From a checkpoint of a small multi-label image tagger: depths [4, 4, 4], 25.4 epochs.
Rows from block 8, named by matrix and row number. Rows with one number belong to one channel. Each number is 128 + 24 x the weight over its row's rms, rounded and kept within 0 to 255. All counts start at 0. Numbers have three digits each.
# convs1: 3x3 conv, stride 2 (model.blocks.8.convs.1.weight, 192x192x3x3, standardized in use), inputs 0-8, a 3x3 kernel for each
# convs2: expand pointwise conv (model.blocks.8.convs.2.weight, 768x192x1x1, standardized in use, transposed), outputs 0-76
convs1.43:128117107122112121122123106118085107138134111129100120155100149086072128116131140126138155131143176112133166113098096094109113094114114137104107112123141086160098145137156142146142145123129113125100122141102106114141121104115099150120132146119
convs1.44:159139116141149147114119110135165143130132111144139125114073096095126142145126117128115158137121164126118143162139141153123175185195240136137111127139131169120127127137153121114143165164164157146152127125118105102114162130135181176176133137100
convs1.45:147081129140122122134134130156154133123127123133091115106134102104138129136160153111127134159146137141110138171101153103122156102132106120155162101131151080055099125126124125139155160174165125115129140117118120081135092113137090069105122147162
convs1.46:117112076104104138153133107120160135105089139105132139126138118135122083116132115096113108127121152096114151141133109126095121150165165116114141097128131139167131127118111131113107129149115132136137136156129144150165107137147117103096139154149
convs1.47:146115113128133145115135162156165125173147180129134134150140131138086141114080126139150106125133124134120118126139121104173112082131097104140083119140130086140125146161136126151121109117118127091183113105157142118154165179132131117129114189119
convs1.48:130120167130113148095098114125139094129127115119133108135115083150138114130124129096102106083104109109108108138118118113144155104102134138133129144125112142096063139103118123144146137132142087121113148093129140120123152068189097134149154084088
convs1.49:144141130142118088124098113080109129132146112102086127133121119118115092166122122166135135143147174136134144104133142078128087121133105149162158139154175131110111135125127145155124087107086139129127164155120123121159121100104097081114123106140
convs1.50:140129142127107163121104133173153136163202158138161175133119089106101084135125084145160139161118149130178124119135072133127127096067117158157128161121158132122172113111089118120131159142130137155105133149143177183185181134128121165118131106125
convs1.51:147125132154154141129159119130151144137134099173137158106132125126117143151115114143157146146153173141115161133152159127125158149124141086131109176142118095124108109105115125153128148161117142126113132144123107131125139141120125153154137164150
convs1.52:123110116121125113118129126123149126133149093134141105118125114142125144120117097183142116162131117117138125089127119111068108139104106150136125163109132102114126124148132143144163135118118106117133130107098093122137081130157135131148095131144
convs1.53:164137134131124124117108102134126114136126115132121159109079114110104137115092112113095147138140181152157162127151125103143135142107125129112153153104083129138148121107116123156153122114139145115105134120113115163158121129131109137104100124122
convs1.54:148156167134139133116138104127135133115112161083124098116141141182142151136132121130106137131116141113101135115082127124136127132123133103133128103140129111141122129134112128132120103128115107150096133124135120146116123118159147165181126145185
convs1.55:126138131139140119198148141139191153165132112176201197145157136108104124109146095124128134139127091135148142134093157167117155132138111112135139107160155144152113114136160089090120117130125142133144164124133140161142141121145124121134148110148
convs1.56:144144140148145157119110103129116112124124107142092097098110117103125147146124152121126107109148147119097149113115134109076101158147143118098124122152125104075078129140111121152132126131109106081101141117124101098118153123141158176164150175163
convs1.57:126103139136115146108102092114109110112095122074101131089095091107078085140074098134125143138132127087140123137144129174177149150178160150137133125164081105146139117121126137115127145146107143147162175118169156169157130096136115138117085126132
convs1.58:142150154139125125112154138140135144119087116119093120158151113117142158130144142145135120133143134154104119134148129129129124138117145129124078112141146111150112122124132135123122191167127131186165167113128114154102137096111117151138133104121
convs1.59:113105127106115128102111162146145121162129144121130159111145095125123116120129101160155153119132137129150125125139161156134158136108127117107097069095103138115134167102135102133113136158166121108123124085108139131087098066094100106099108106119
convs1.60:134123182139128159150170124135156162108113175088116124146127109130135130118137141132116084178146117103114082092099146135119160100126152084148131119105126097117119128107159114137145094087119153129141132147179136134108093116105112126110128153153
convs1.61:129110118117110123125111159133122154084124124081131121166119089157123080144117138109104132154144176103126153104109136113097125145108113092076119100139075153169163145163156118130135125139126140130171130118147132076134132117139117149166112111125
convs1.62:136122142134119156149132143113145149117101133135082108115120102101129128146141164107091110109123122097099104129093143173130152124129163133152134168143127116121122138144149142127121162148134157127138118082142152155156138098139085137120118124075
convs1.63:121106116139143120132131154093124125105131112095101090091104104124113154102124140114116163147154152146152148140089110127124116165140185097169184147129150111075102124108150134127168101131111098110114145117105136105135098128168099119192088122133
convs1.64:141169114096120120107140141163149154116150156140105134141144103089104097102119137099089098114098122139155164118134105126155144158168177143155196228157176111110119163112146106097119097088090146130113120119119116129101111130133114077103117096124
convs1.65:162093130132118121136131123160148218069118149149153135161127156152107107111082102135151098114117118121105110120126106113116101128125122160118178154090146197160165132137114110153127114119112133146152143146163107125120138127116091090100163072084
convs1.66:122120140107096152142145139135188103153196143097134133117141102137112074182138124171122163125110172153129169126118100129131116150121113123123138130111132088098083140156103132120104128101105139152156103164137123145114166129093111109111137129124
convs1.67:104102110149113142107110134132142084121140142116143089107124157068084120095093104099123108111121103092078126103147138117102139104115113143100087170126092106147129091124115106096090078111094140137128098143085120138126091168120107100145098103124
convs1.68:106133145128116097127132138139142149132140130113106136141114140093093127124104153131121100127123138125114138132150149128140151179129125098093088124097106130064075122154133107129142193147125133102107103127123097103121124123118149136119180171123
convs1.69:107142130098137150111135142119129112102107117103125077121126139121126144153152126147147138115113078146123168125103113093124072125145125170106167195174138121138139091116134107127112078107102162139120103146136160150140111115132119097116096094124
convs1.70:116140140131154142123154156129091157113132188121156129134107142087077057123120114109150134135120130117103128106108136099110129110123125118071112099113136095106106145163134127132104132136140118103155101121106138120146133137148150082125094104124
convs1.71:171167136118160135150119116114104112127142160160140092140179128094105159132135118133135110145122124123128142111131113135138119157108145103132137190160122153131125154158141137143136118118130134157148073091203155151053145108119129161131140169129
convs1.72:150156124173129140149107145093101118143114132114119122125128113161146074150079084125150128161158149127108105119137135105107132133145146156144195165150165099159102110105115120138109116121127139178142179094156134148151152153147110126153126120146
convs1.73:135135123145161159137134117153149131135104117134153164103138094125189105124160142113155125100116144154132142146102119133125136135141152148120121142093166110078122131106127153129144118120132141185164141091101101138173160142142140146147128128131
convs1.74:149135137108131145113127129164133134154104105106096111141166171178135116129147138156166148146147182146111112109123126100143112083098132111112107149133093127123091139149130145136140115125170094131122119116110132137106141129109121175122096067100
convs1.75:137126127128089083177165155162134110144121144125105104110116136150086120153143188122133142102128163079102111183152144141127147144151113148214164092102133169110103141130102145144124119123117116135112152130130161152159133148144136111131129095108
convs1.76:134112107102112083111132131134142119123138130091098101177185181134125157151163150163135144136136128120137148113118153163116115166097108128112149100127161092136136129121176115126163125145144150158136131171119107115111109098147138164114088085139
convs1.77:135139160143159147104142149116153081142133138106162136159128109152147100143140114083111103119131099153127120107138141119119110105109119105109121143116141164166056130106108155164129116148111108106111087131117120139114160129104167156140137138139
convs1.78:144159127117112117162116108140127115179137110149106141137123085094118087120123165162165160139133153159158119128113129125102176113113144127109161142140144092114089104136175127119113089122108162123127186106113143124138106114146157106144146159117
convs1.79:164124144123146169104122150090128139158140114153136111145168144128110156126112126125129147166122134150134134140100120123175113106135096174081109155139168135145143135125154118143133151192135087184164161120137163114109137111141135097136126171133
convs1.80:137169144163163128156162133103101123128107140086095147085115122110123148071104115126156119144175118167182132117113119141122134196196169141124088120150130146135123135119131129112141141096116088084128079100123110088127139130149190150183132144129
convs1.81:138142109137172125143134148125090134122102092134132094115110134119096117164162124145164159101120113127139112085102140120117117079125125154173085151125133141122138130134102107118116129102107105140141130118088125150099117130164135111132114090138
convs1.82:131169184144125190119132148128122138138154176155116123128116142127123171113132136083118106135137104119149153109126156152094145130133135113157113190161137145126129093129102134117126097120121120096145130126100138127127091117099115132110123160120
convs1.83:117132151155165122161145145165165125118071154161120095160188117111111126112126131103115129122118130160130116152140160144134090124098129180145218125171107135140132120118117134113145139132122111152122101110147125158140110134165175122151129092109
convs1.84:134116139122206173115126129145158110117129143135140093130121105102115086132132128140157135133112114145153098147141154137148150115117065124170112121130121143140109115151161138122113167105141099145102138119116157147152106152146121095127095084090
convs1.85:134120136077118137122156135117141078155120134159119141117120107115119128142145157135144147171101188135143117143149092100166089131133132150148155108099118136118105101102151093122134115118120130104138129138148159126126128083095139132053151168160
convs1.86:104149094122131114161147131112108155082133107165136095108102117099158126118130084120144076146130167162131142136109142119098118126138148087121118159143118176111141121139164113102158158161138144138187107133145102126089128124168128152135149167136
convs1.87:124109150126133147119119100127120141116144115158120142096080131121155137115122104104100095087133130141104111154131138161125136162148126111147105129132156143108103125128103122133150116124153119142134152162151066121162115141130147115128131122150
convs1.88:173104137142148141160123150117124147156135135135117087116138097123134090115118102120136133147135123130110142121141169097102132103142161116099122125162149124140113150129148126119155154142128101103145165131161098130107128142100106104094156103120
convs1.89:148115145128118135144177118147131104150117131145144115167126149138166164114103109107140136092136118114152170108141106116118136163095124147149198173136170100096142127112126148141137132136151138141157160126175157150172113072150145135130148125159
convs1.90:153135125113105135119143159128147169139137172139120123114117147136119154131120096142122142154154142165123154126112112119115137121116135138116130133130133115102196155143109155112138125121128129122195140147145135128118135081119089097135076090118
convs1.91:140150117100110155126108109148186153125130121110124113151133114139079098133096089151149127137103152135112115124106085114117102125108094131119120096111108064131073129134120136131127124140119132152159119137129111130126145127133121160138100091075
convs1.92:104134158134113142120104130131124119125094123108115101133180130129122105078119111150151138119127124117117114096076089073090108155124134111104111132116141128154105124117126132114118134141118155135099160171124132151150129109115155105154128104098
convs1.93:131139138138136135137159104117087100102100084127094129100115126120142145135141159136159160147148139141135110109106139130136151116116174131103148148141105124083157121134137127130123161141130130110156133111135108121120117121140151130137142146143
convs1.94:128098136115118136133129142109124119085078109094108113116084091122094164117109142153158166138115134128130138123099114116099148137108135112142153115129122125132120123120091142116095136120093131117153127132127123136139116085127137140119090111118
convs1.95:103098104143139141125151129119105110105128112127123101104096100132115099100140096137100114118120134137125145118095129151141121097065078115106089129102129137109109088120104120113102136142145124139130139151156162124134136166171142131134144177174
convs1.96:094120132129140142138122114144144152127161107120139111105117103099117134122171127141121135133133099128085092125144121113123138100141140145164117123105104134116142100108109132159149111099133119125123134117132143151144141095132117146123133158146
convs1.97:128126120136125122120143165134155147102127155148174133151159131149116163152089100144138105130133153102116133137115161139095119169102157122111149127123160144179206118105132140115111100117102121125128110161135163149133166157180156112154170184195
convs1.98:112097119133119118136142113143164152114115131153171159127104137136135188117113124159154156135123101142156153100100137097148129110114123146141143187154132121142156132132130140118113119136121138142131118098108122110125166159137131144116117085093
convs1.99:109134135157131139109113146115167126132110129120117157116148132107141142104133125111081114109130132100113119100108108092126117103089082167121120104114091162143139145156135116142139103119117130120114167117162109142117151163118161183158137107100
convs1.100:115112119134113146152173156117160123093086127138104144165133148111115124173127136138130152146123153167148144158113121165128137123124110113131104120101097117078106137157128136108118132104131128140112124088128098137124138135124132131167148141123
convs1.101:139132111141159166153151155111147137105138180087123119118148193139177184100138144155133130105150161133111115143131112118135103128094109132134150121116196169130139101103107109099130117123135104102118100117106131122115167123124118122160147140151
convs1.102:129114137138117131143162177123173130141147191132140138102088138137136135127122129106127122105116149112150096133130128111136113093085095122150140163122149149175145145120165124151166148118132140124151160157157137131153134120110155142117112104116
convs1.103:137167157119132124187160123175173164156116148103103125123136129124126123145158148122129129150163136145153122117140108105158119058086089168144165130081058106125119135116122139115102160154115129138143095129147143113157108152146129107113132130114
convs1.104:106122102113110135145131099105090119126119126160163164178159195109090117099102141158162144145140138127121131135144123105140126125107154125134114097137101119074150120149128153139139104123131128115144129119100108141106102122138151122127114094116
convs1.105:120116125162132096129142143104132132119122119124115112099089156113123162123147124129149113116123124128143125130134150088110134137136127090115086105104105132156121118129111117132115135163114110130103076114136154135128132093151118109110122107097
convs1.106:115121144103092139093142128116130123125101133119139100116150133138102116135085126135152113193167158122147119144141140115145157136116099107109128143093143135134078128102116101089116113119163120137126127141126111088132137129128122077112104101138
convs1.107:133118113116142109135114093149159133135150154158187133112155171154157170161163139157128133170161136117135131107133120149148114097117104137127130156134141151179157116102096147120111098113070104132110105120122128130110138131105129084112093095130
convs1.108:128135152130112151125124142134158131168118151116149112100114100103111127094125123160122135144150139124147091145117111136128095130110138134138101090085109133133136130121138145169149121134142101128123103130172114161186164134139147139170127144147
convs1.109:141123119151146109138142133086126127141112102139111093127114102163156128178102136100151113123111084132126113108175144122121177111156127114110114090093118083092127092123136138121137125099123126116150139158176114124118111127121103132129117118118
convs1.110:122117131154130142125144119096158199098133142127154154094148156139163200092119147155136126139134125142139146160119146128138119163124142114095133141114120176105160140127133127117119151125085121166168123132129122106131125138174131130086144160167
convs1.111:129135142109135141120138181113105119117091116097115124138138127100112133142139152142130159135119110127132121131101120107108082112129143136110153121126083141101097140148136156151143146144149127136139116114118161160156127131131123136111117134082
convs1.112:092122106095106122133150118112079104216130113153120134120141121102132113121165133144126110143103115112098144166133132120149178125119124184164139149102101103117143130137148065102148111122132120119142093150110138103136135107150145114111129246221
convs1.113:148145154143137097126152124112099123161119144136118081209180163169120163115168162153159156152144138139119107167120128129127126143132097078111104143143185144135095118119134099118145129145133098118112126119094111126137129088111114137084103118059
convs1.114:118129161132130172103108124142135133126120140100119100129165111148124129106103133139110111126117129121099141092102102126124084132172150199100155106110086146132150096097139111107106112120086106124123119125152153145090119132163113163126146236117
convs1.115:104125146148124118131106110108116139145158114128153120138127166073103176165146137125129141107157147119147123147121137097110124117117116106096119116122114077105102146112137102100123129111114114122120163142130145103159136097123111133102111090110
convs1.116:114114121100121156094127138107073165141117125139127119122159134150106083090169118128125155144130141135163151120149106139163107157137129100136157107160153133121100113098105118140131120119140093098143120102140131116126131161141170137186165139137
convs1.117:094128131149119132162150111115091126110124156162147131148174141136124173129145149158151142102106140128147115154104139109155140162151160163112112141153164161155122104114144139136147113092122150101107166134123118084137104106143151139132124187066
convs1.118:111099081098121110084140097136123107158143093110141081112099100127165143084093127152149147147125136142179176121149133136097087130097112123157105134136065089172167132132143148115147134146118118101122148123150144144123142113154180174141126090133
convs1.119:136151118152158109136142161135176145110150148143145122161131111150152180107120181111116138092122147085119128152131108162137117158145096151134112116113115144123126124143141108090096101114113140164152171162129176132142142137109119122125187167152
convs1.120:142102089139142132147149170103095112116136146124131137131126118141158162113114118103129087117133136122149133109100124071087095112100131112100122109134070111089110173145133131117118130136128122123121111125091111127132143094133116123115125123120
convs1.121:111114118110123142097101135132142126152130128112128142148166161116177165126145122161151132116102118106107124110083071117119109092115098141117076129123154102118121131110127157120141107138140151111134111131140128148137171138124109114143134137124
convs1.122:151161142149112104136135142129138118130121095145116106120130122142131115123140113119112130143140113100152123101118147058090128127118109136103106104120150096113141154147149132156143115141129121103137098129134093106140130134137095145115123140109
convs1.123:146151137150154177141116156111083094103066157106113156145117128145088091163172135121116148092080141138172118087120115137154091103083085121108099120109125104094094183150131125146112135117115155131106149138111147145085136142131130124163091105111
convs2.43:109122066117106129118136149154120157139115107120128152116098124164104121164093137154119134139102114103136071128133107108135116146129104118145119085102143138132121154117127128108108129161122139098112171144121126118092159147134114097
convs2.44:125142103121156104143103135123145116145136086136114138161109159141143107103131077124128129129125136131136130121127140110093106125121092137135144105114130108154115149138087124143119132084106119165126112115114140159135111137146161117
convs2.45:156136135127128096125126111099123130150141164120142157139156104130119102096102147129130137184116128138082095134141078108123089120097140120116169136135135125130149143146112153093115119136163107123109089080171106073080120109091128127
convs2.46:107143133102121170129104151101158167133184149116164138133159153122121093132144173149166100071137125131138134092142143128099134152132118095096130123118135130105080141105147118144095095142168160181108105143159146137104127095091111118
convs2.47:140129134140133107127133087126138173138117129086141143106115113145146131072121138150107101107112122149131121144140157124185113113167133177120135153122163172114146148137108127103127149136118084132142123112132122161110109138138129112
convs2.48:094116121129117100114180138120138093112111128141131119132138121149097146156084159102173170129120101133103103153123179158128124117126114166141122139135139090103145107116093077095155116136131124097134075129115157140096141158104112130
convs2.49:173138153118167090106151105147170117162158105148140146122124120120113131152128170176162147143077152171112147136130121160116149127111125152134100134131114164138103145140148147145141146161133130099068147109165111125100096125172141134
convs2.50:135143142170115150146105158130150123115119145155156147134200117156121146163132149131133096150125132164142118166103144120142123086113107135164138129129129088105127162159157110091147173137113108097139152117118119122111075120099133140
convs2.51:136121089099092119128113164163115090109093084166163076110128091120121127174117112100133102135109076103127144110113141130141089142203108106115108121115140110091129128126180130164136151100133114123094139135089148139130122146133157146
convs2.52:136098134128112164151123103135098115100152094180118120159085107144112142093103084117126116086141138118147152087089116079123106068124182154106128106102091126104110117138104107134150100123118130139112096074134137142114111130115101132
convs2.53:117140095135091122099121138101128100104087124131080099159145147140126132132158145134127153141135139154100109153161092094086121103121160137164145107156104116140152098146113104130085121156135118152131147128134143099149126126096104147
convs2.54:118130108145106136143120144149118095123112145100125105137152152150097142116154139101121140118104100066151130118131117154162117141149115106132136151118122098148111147128136137149099106119123134117162169112114164168169116137157141133
convs2.55:112110151166161143145124156096103113096140129165120155123113134173136119154109193115099161115153123163150130148138091107126128145177149147131131143120140112112170088075107154106135120138140158133167152160111110159110137131123142101
convs2.56:121139134108107102120092103147151153104122172128122100150114153102130163086142137124072147081115140123114105131118156154125139106089142142143134153116131068109154117117096138124123136151153106132159132143148119163176120118099134103
convs2.57:104125083122184138136144171132130111117134101126112095137157131131117111079098118143122099147154146140149165147115146145146086109129163132133129051137123105134116118113077138147099086134137153137111144110144129074137169112144158142
convs2.58:130150131094126086141117120115160104170125111127141147100111107144144116119105130104146138133125168144137140143127130120132141143120119176159124125122116110118130164158138105124124111147112126174123112096082176102173141177121108118
convs2.59:189115132120142138148110148103122157128118116132143150110118099131128137138098118141128154168122144106092130106096141099134143115161124142144120117137098121133100109090108113151133161128150121125145111157151113153134129121105145147
convs2.60:107118164094097137120113132123174127104100141117156089106107121113134125172107105154140148118099133129159113069124143094122130138137144164125110176126144131095143122116148119136083126130149097139137139153126127093139124138109117112
convs2.61:128116158152149129102182117133140086138142125140194112151137089113134127127153108145114124127146178154097132112144132088119097131155163121127112112132145161132205155114117169117120090126149146132113111109147146113117119136109150112
convs2.62:133104161140192108129107133134098113174165115082113224138131100142120141178163111133146106082108142133168156137161123123120069160101151125185120127124166150147130147101134077157212127109115146179138132060108128115107155156146121171
convs2.63:157108121117153094097140084113115133190058123101163082120157125074151155113180078156099150174110145145081102084134151129117084131162096133154123089120114116155133126147114116128091123162118144099075048142116139135120101137111180154
convs2.64:170116098108144088039118117157098098134156091098104143114142121130124146160138143144139107094136137165152150142113149153153097097112140125136130114103130149170158134128147087126135101130124133150140089145154109127149112166096125176
convs2.65:124119145123134156143136136161154129123143106145142160148097084133158152144117138147151091102124175128121156182164144082122116126149126139140119144138121129093153114165117101135127163136160128164107172144102130178134160112090129198
convs2.66:136143111127131129104146148126117123137133142115104110149174158172116143124129095147109134131160159071126073102117169138130134107139166123128102121144082139087073116151141098105119104120150125116123100105142136130105107109131109131
convs2.67:089097136086150148132159138094145117113104092115112133141100108057120128117145123095132161108132113205147116156134103141100143090126122162113114111136117118145120124138138133119089103090152121186106130177175123092161181147145134129
convs2.68:154111110148120150174165119130120119102135125106129119117135158128162169134112095147138136107111128179104115157104096123121072147102141146101138120051131157146104120124115122116121130159129146113138154113157132145109112127104111109
convs2.69:119129149117082123104128126145130135139128154149118143100150076117096130126149158105112142157102148124140135159131082118147152109108115104113122124117127099115132160143103144128140091133099135117153194095150156141146167130182150099
convs2.70:117153126083093141153133131128160094151072127157143159132129099128129130092101074103116119136119122099120138082118130115145131132109142170159146131116119129126083113117123132097096143145145172094142117207124138123144151183113126114
convs2.71:131122079097188138147102128145133105146160104137122168167141106152090126138158102136122123098133094145176141123156119136137143140131130161153143154115121156124138101172140089125142149124116106152119108097136155144121122158156117128
convs2.72:113117139145020098129126144103105132144113111105154117108126186107155171109113161111147092143129135151113164161113129136120142123136126142158123139155104130105092111105165089140119136146135150126113182173107109117154164098128132195
convs2.73:131124146149120157159126148131092116125093119121169123136114139112168092129160140153135106117120157117137139110130149115127147132160134135133107151118121151133146163149096112111124132102140164120189106168130098197122116124122166129
convs2.74:142130146059142162145105194134093185122144113089141166136154127084085110111112108122119100099130128101091133103125129132144123113147090113088089140123126155141104094147084146156097191126150149106105145125118157117119129111122129101
convs2.75:150163070166128123102095121170090158143161170101095134089120135111133128078146097127123139130129089140090146171153110140106116161098156173115145111139122168182148161162149102179150126119123139169128153132090070103093123119126124081
convs2.76:120130090120142123129083120110139090066144130093139136156125132093079127115148113105151120125091168143118073137126151098122116065117125127141147087168131111103171154110115116127116121126099133146106114119130121138079115146079152162
convs2.77:167152124148140136136128135107137130108135144123118153086118117125134139119118140106120115155138151138099120119130115147116154144140139124128114151125101146131187155077156174139148131143097112109120126121102149106064172113155159142
convs2.78:109134100136120158154111142127132149117181106117114137129151196158135140152142176127138163133079152124115115114101139129128105155145161108149123158140133096134129123138145159105093120151121102150117199077137152161128111117127155167
convs2.79:122116100096110118135144103203143141120127097122146121143128129141114160139158142059131158098112115148087117152131105134105132141111136164168089132150116148152096128163163129141154122147087152173094155145126149126127120161110153165
convs2.80:139133122147152161159140096145140131147174181094180164152109140116159135120176138136099120099129114114153141147130143132115129147126117139129170162155107110118130139146149090134141105143096130098125158167151211138116163159116133149
convs2.81:148084086112047136118106117136119098138172129114155114117107143189107125137110146134166116126125122142153114168141168160120084144141105118117140134135111104119098101109158132108127145131144122087107123132155141116103182112143126154
convs2.82:124120114096142174126130146132122119087118142151129124139114163106130157119138095143164086126130101105140130123161142134133156180118111178140144142123096114149141142143159144128106103105098093093159144095158142154102134146147107086
convs2.83:116153138109119077158126123148057163144153162127136147155157158126107121161149087127126190131106113163092153118135159085121138098125096154155121147093138113150084145115156196116139132140141135124135132132103129141104080158155105119
convs2.84:126153132092135077135129144117100109130053153121122111108103126174103123113122149098130197159102137078130108171087114134105117145174156107170134076094097152114140107146091100117103123158132155115102102151152108155112113108139123118
convs2.85:171147114091119053155110115103109117121130134102141139138107092138134153149126106126141119134096095093130144111138117077107136077159127107146111081100105082088062109113101106123147129113146099126113085120115117125177097109160154105
convs2.86:130127113133111139098133076154146150084111123148131093130127104114153106145109136131127115117136125140138119097081144137173091117122133133114137076146119118088106152128135134076104082175109119153103124111115086080136101107091126133
convs2.87:156105127118130098167113116168085100134084070161153151160123085108111119168153117168112121099138146073131156131090138124160095159138157107150060113124163121111099121175160105132131131127140110131069112156102130117135139102082101084
convs2.88:093114083130123121117130104119086111098176132078156112096084110125121117109101115144135113133111105112105185100104132125128111120123149137079157104123108170141109125137213145109103116124088149144131139096134111119140154106093128173
convs2.89:101113060123100116118128129119136122151059106132139102100213117130129123130124165136113157155134141078131086144157136134092112135109122116150175134156127079137113117139109106113090135135146135107166129148186168099116137112111151156
convs2.90:116137099130096093161133150122112089125108139114109085116054088115137127100139089144106113097139112100174153111111073126144129158147114141103099110115099060115099086127084147117146108117153142094123173127178148147141131152107104130
convs2.91:096105122142143109137159111157130134122142162110159157121095152152111116150096132111102134158126139129120123142140106132097129119134141126136133127139170115110104119145117153162158100139133146135115133104107148108151153129132100099
convs2.92:103138105107141112090116138131088108126133114103126146127123097151100166103195144111128096151147156161136137132145074177096111117156116133159098140115106114147106118121125181124126101154176153122135092119168109136125131108133120096
convs2.93:118099138095140156170114094104106171124132105160095110081137095101127115103144183102135129136152123117077130126121116099079115136113130094152114125145113140122124090136126096091144151135129163112098124154118096107117111167094126105
convs2.94:095104090092104134085153109097141086170144098112138159100126103101123118100119088112144117110114122102125104122140134168108149084090171076143148141177124130105120164134085132123100121116178111116140110125102152134070154132125128111
convs2.95:120129167141122104093150095155119094151133153142141137136083098060165158170109152138106150125116138162110116146105126096176094124129165139147137165106093110110120160066138123097106116118110104097126081119139128088116119108086151090
convs2.96:144184104144137152186076143140141109114142104153129147152138135117126128124155163148109119103141163117118185142128124084107122115125097108136159136162172152133130154100108105144090135117106119136136155125145140074106148085148075125
convs2.97:140144097077121136096144123136154123067141158126113098133113104100120145119176071103134112155108152164130111095153114129125128124130102114111126158129106185077128132137156121159119113120109138131098077130134105123115134137110132047
convs2.98:116142196131107073148092161106063106123119137094126145119165140109158113112151128136137106103124125110122143148102126134140143108121124157099125136138120157163135144160166161127128144137103126121152126127135118089125127136144129111
convs2.99:130118098159129140099113123162102094115114099120125107100109117093133141151084144150114123122085154084126094083119128128134105108150139118094122074144131125152129108113108143164123136106138159112107147133137132097134113152142157123
convs2.100:121113093114119176135121125102103093154163124130136143095120111104121087127107131122142123100128146119152118077147155164182114160158107127133139165136140115138073146120147130107149145133107110152156103103110092137143142099124130144
convs2.101:102130114149127164140127121130157092173166103173138114120156105142115118127136171141121155120086145160104089129113121125098162157143110111144144104170141093102092095102089142058091116132154130123153107101176096154127135093167141117
convs2.102:169141143108102144116106131154115145160120100082121096110129166142108139140134160155122107176118145150107162139116114124138125180112123157144138119098121112120150123084129154131105159118137126104144109087064165093116102136145137137
convs2.103:105081176173154096116128105172120128135125142145105129143145133134138128131143146112123125108172125132124127123085131131155130124122135124087150147117117104107122102156117099112102120127116133160110124144154161125117131122125129150
convs2.104:116121112160140114124158128159145114097168126147081154120125104152110145207157113150117118135122157178130160176112089119145103137163135116157131118137146126178136145176107131128175145147165120123086178104134105119109123155097116158
convs2.105:097137114119099077133104145139141112115120189148126116161112118126105114171177116138153138137101209158136120077153100117109155105122123139161106147144134125152097108155186136129147134113166167105100168150105122109109125136149117160
convs2.106:132119040085143136131095125141146143138108128130083159132136120152127134108122133128147097131117129143146122133133168148140175166149120126104175160153108150143125128135104156120126095093133098143102056166112115139119137165102118166
convs2.107:127173113139128099116120166124144195128133108112079138086127101097168125115167105143135140136137115151145127143147099152154123168135125114122131158136095114135085181126127136172124103168139121112076125103159142113113055129143119091
convs2.108:148118107147135110120092137116119155119164071113105080100161097165129142166106144149142099103120120097154115142111151157118117165115137162112171113126145099080129087150140080159134122172108156146126136108152142137127156111137100138
convs2.109:134101107117155134118112104121112105085124155136143101080122126098122162122151090119153149120100144180123129094151147181117067122099107130138166124125134116142105122110118098095096114110135108116156155173093092176124158128118080140
convs2.110:144097131115133155113169084118107162117166102116140148138186144145141140137113129127145115113136152102125152170138095115120143161136143118062159096095106127123130090125126076124169175111137095111145134137125072148143161107121146081
convs2.111:134126143134116158135123113155125171129128118130102095057170128123101103133151141134078152112140128140094149179111108091134141116133140129167120136119151125088163107165130143112142102194132126131152109076139113149112114081127076114
convs2.112:130139102158139145149102149126120154154127106091094136143114150094134139121087135164096137147159129126124120098152165138159172127150111110146116123148090119152140104086153148130141114138129177148140120103155146147122078109129116121
convs2.113:132123118124147144100142112155118132128179118127121098160128134171127111121167168150170108114132114123111119140142167101134140176121110141104161091149096120137151192135147125143077121137109143130121149156121151111116083138157162151
convs2.114:122117129145083130127142123104135137149088175131145121104146109139137175138150107135119109161133119106112137132089122119143113151134106153150150159116132140156095136111108148164092083163132137113133085163132116075158135131119135137
convs2.115:106138112145108103137141122150100138115131121093145123113142113135097099141114150104115113150163109097127108098124111153094152116137132105113111110122143103123166120145114159127143116121122135115142136121111121098154123130141117141
convs2.116:109159143114153125144142123119142168162157146146157141162124168106144147134130144149123111138125108164157123121087120139153101106126130105132111131130106147106145137138122128131112157098105115117162117113152102101106113094142129125
convs2.117:100104088140122113127136114121080132107117125105139136130158091137133124118127123139137094137133122109140142147138163123107093147147154109121134117154118142124097107123119132092150141146128112087121103142108111168134119090108116102
convs2.118:159145137165115110137178197110132098112071131110120143146075152084122123108151169138169086108111163069139165123124127146119167137159128111120148147110129159162138140120163106122096104127139129156112095120120159129127148109123111080
convs2.119:091113161130132163153118131131147102101154111090136154146149114158117113138071113124145071164118147097147178172115126146125120118155118144138115114122135133103170152138121095178154105102085093181111123104115147107127112148150119143
convs2.120:134108101143116106152116112142098143122146160145135142097121127125140104123131102106167106143103144129120090097091151110101136132094102149173137152160122148092132124112135107108126131135091102138152093163170151111142121134032174107
convs2.121:141157128112138152119093102135120178118116129161119123151153113125134110139083119152111105129163130126131111114159139155139127103120096117145108151095157136093144142141141141142113122146105128160103151110186101128129135153163148095
convs2.122:141190141103118135085111127149148131115189122161159114193106123166124118126110052169153129091118168186153165115134097143090141138112111124169125138147131153079135136108113130096099150108153094108127112123128120151138149113140138144
convs2.123:096093107098070094139110120140137110112131143092142112114139093118145120129125114105122159144104126121104129113123159143084112105112134125166081133129072122126161130153151103149118124124143152137126151128108126121092137082124121116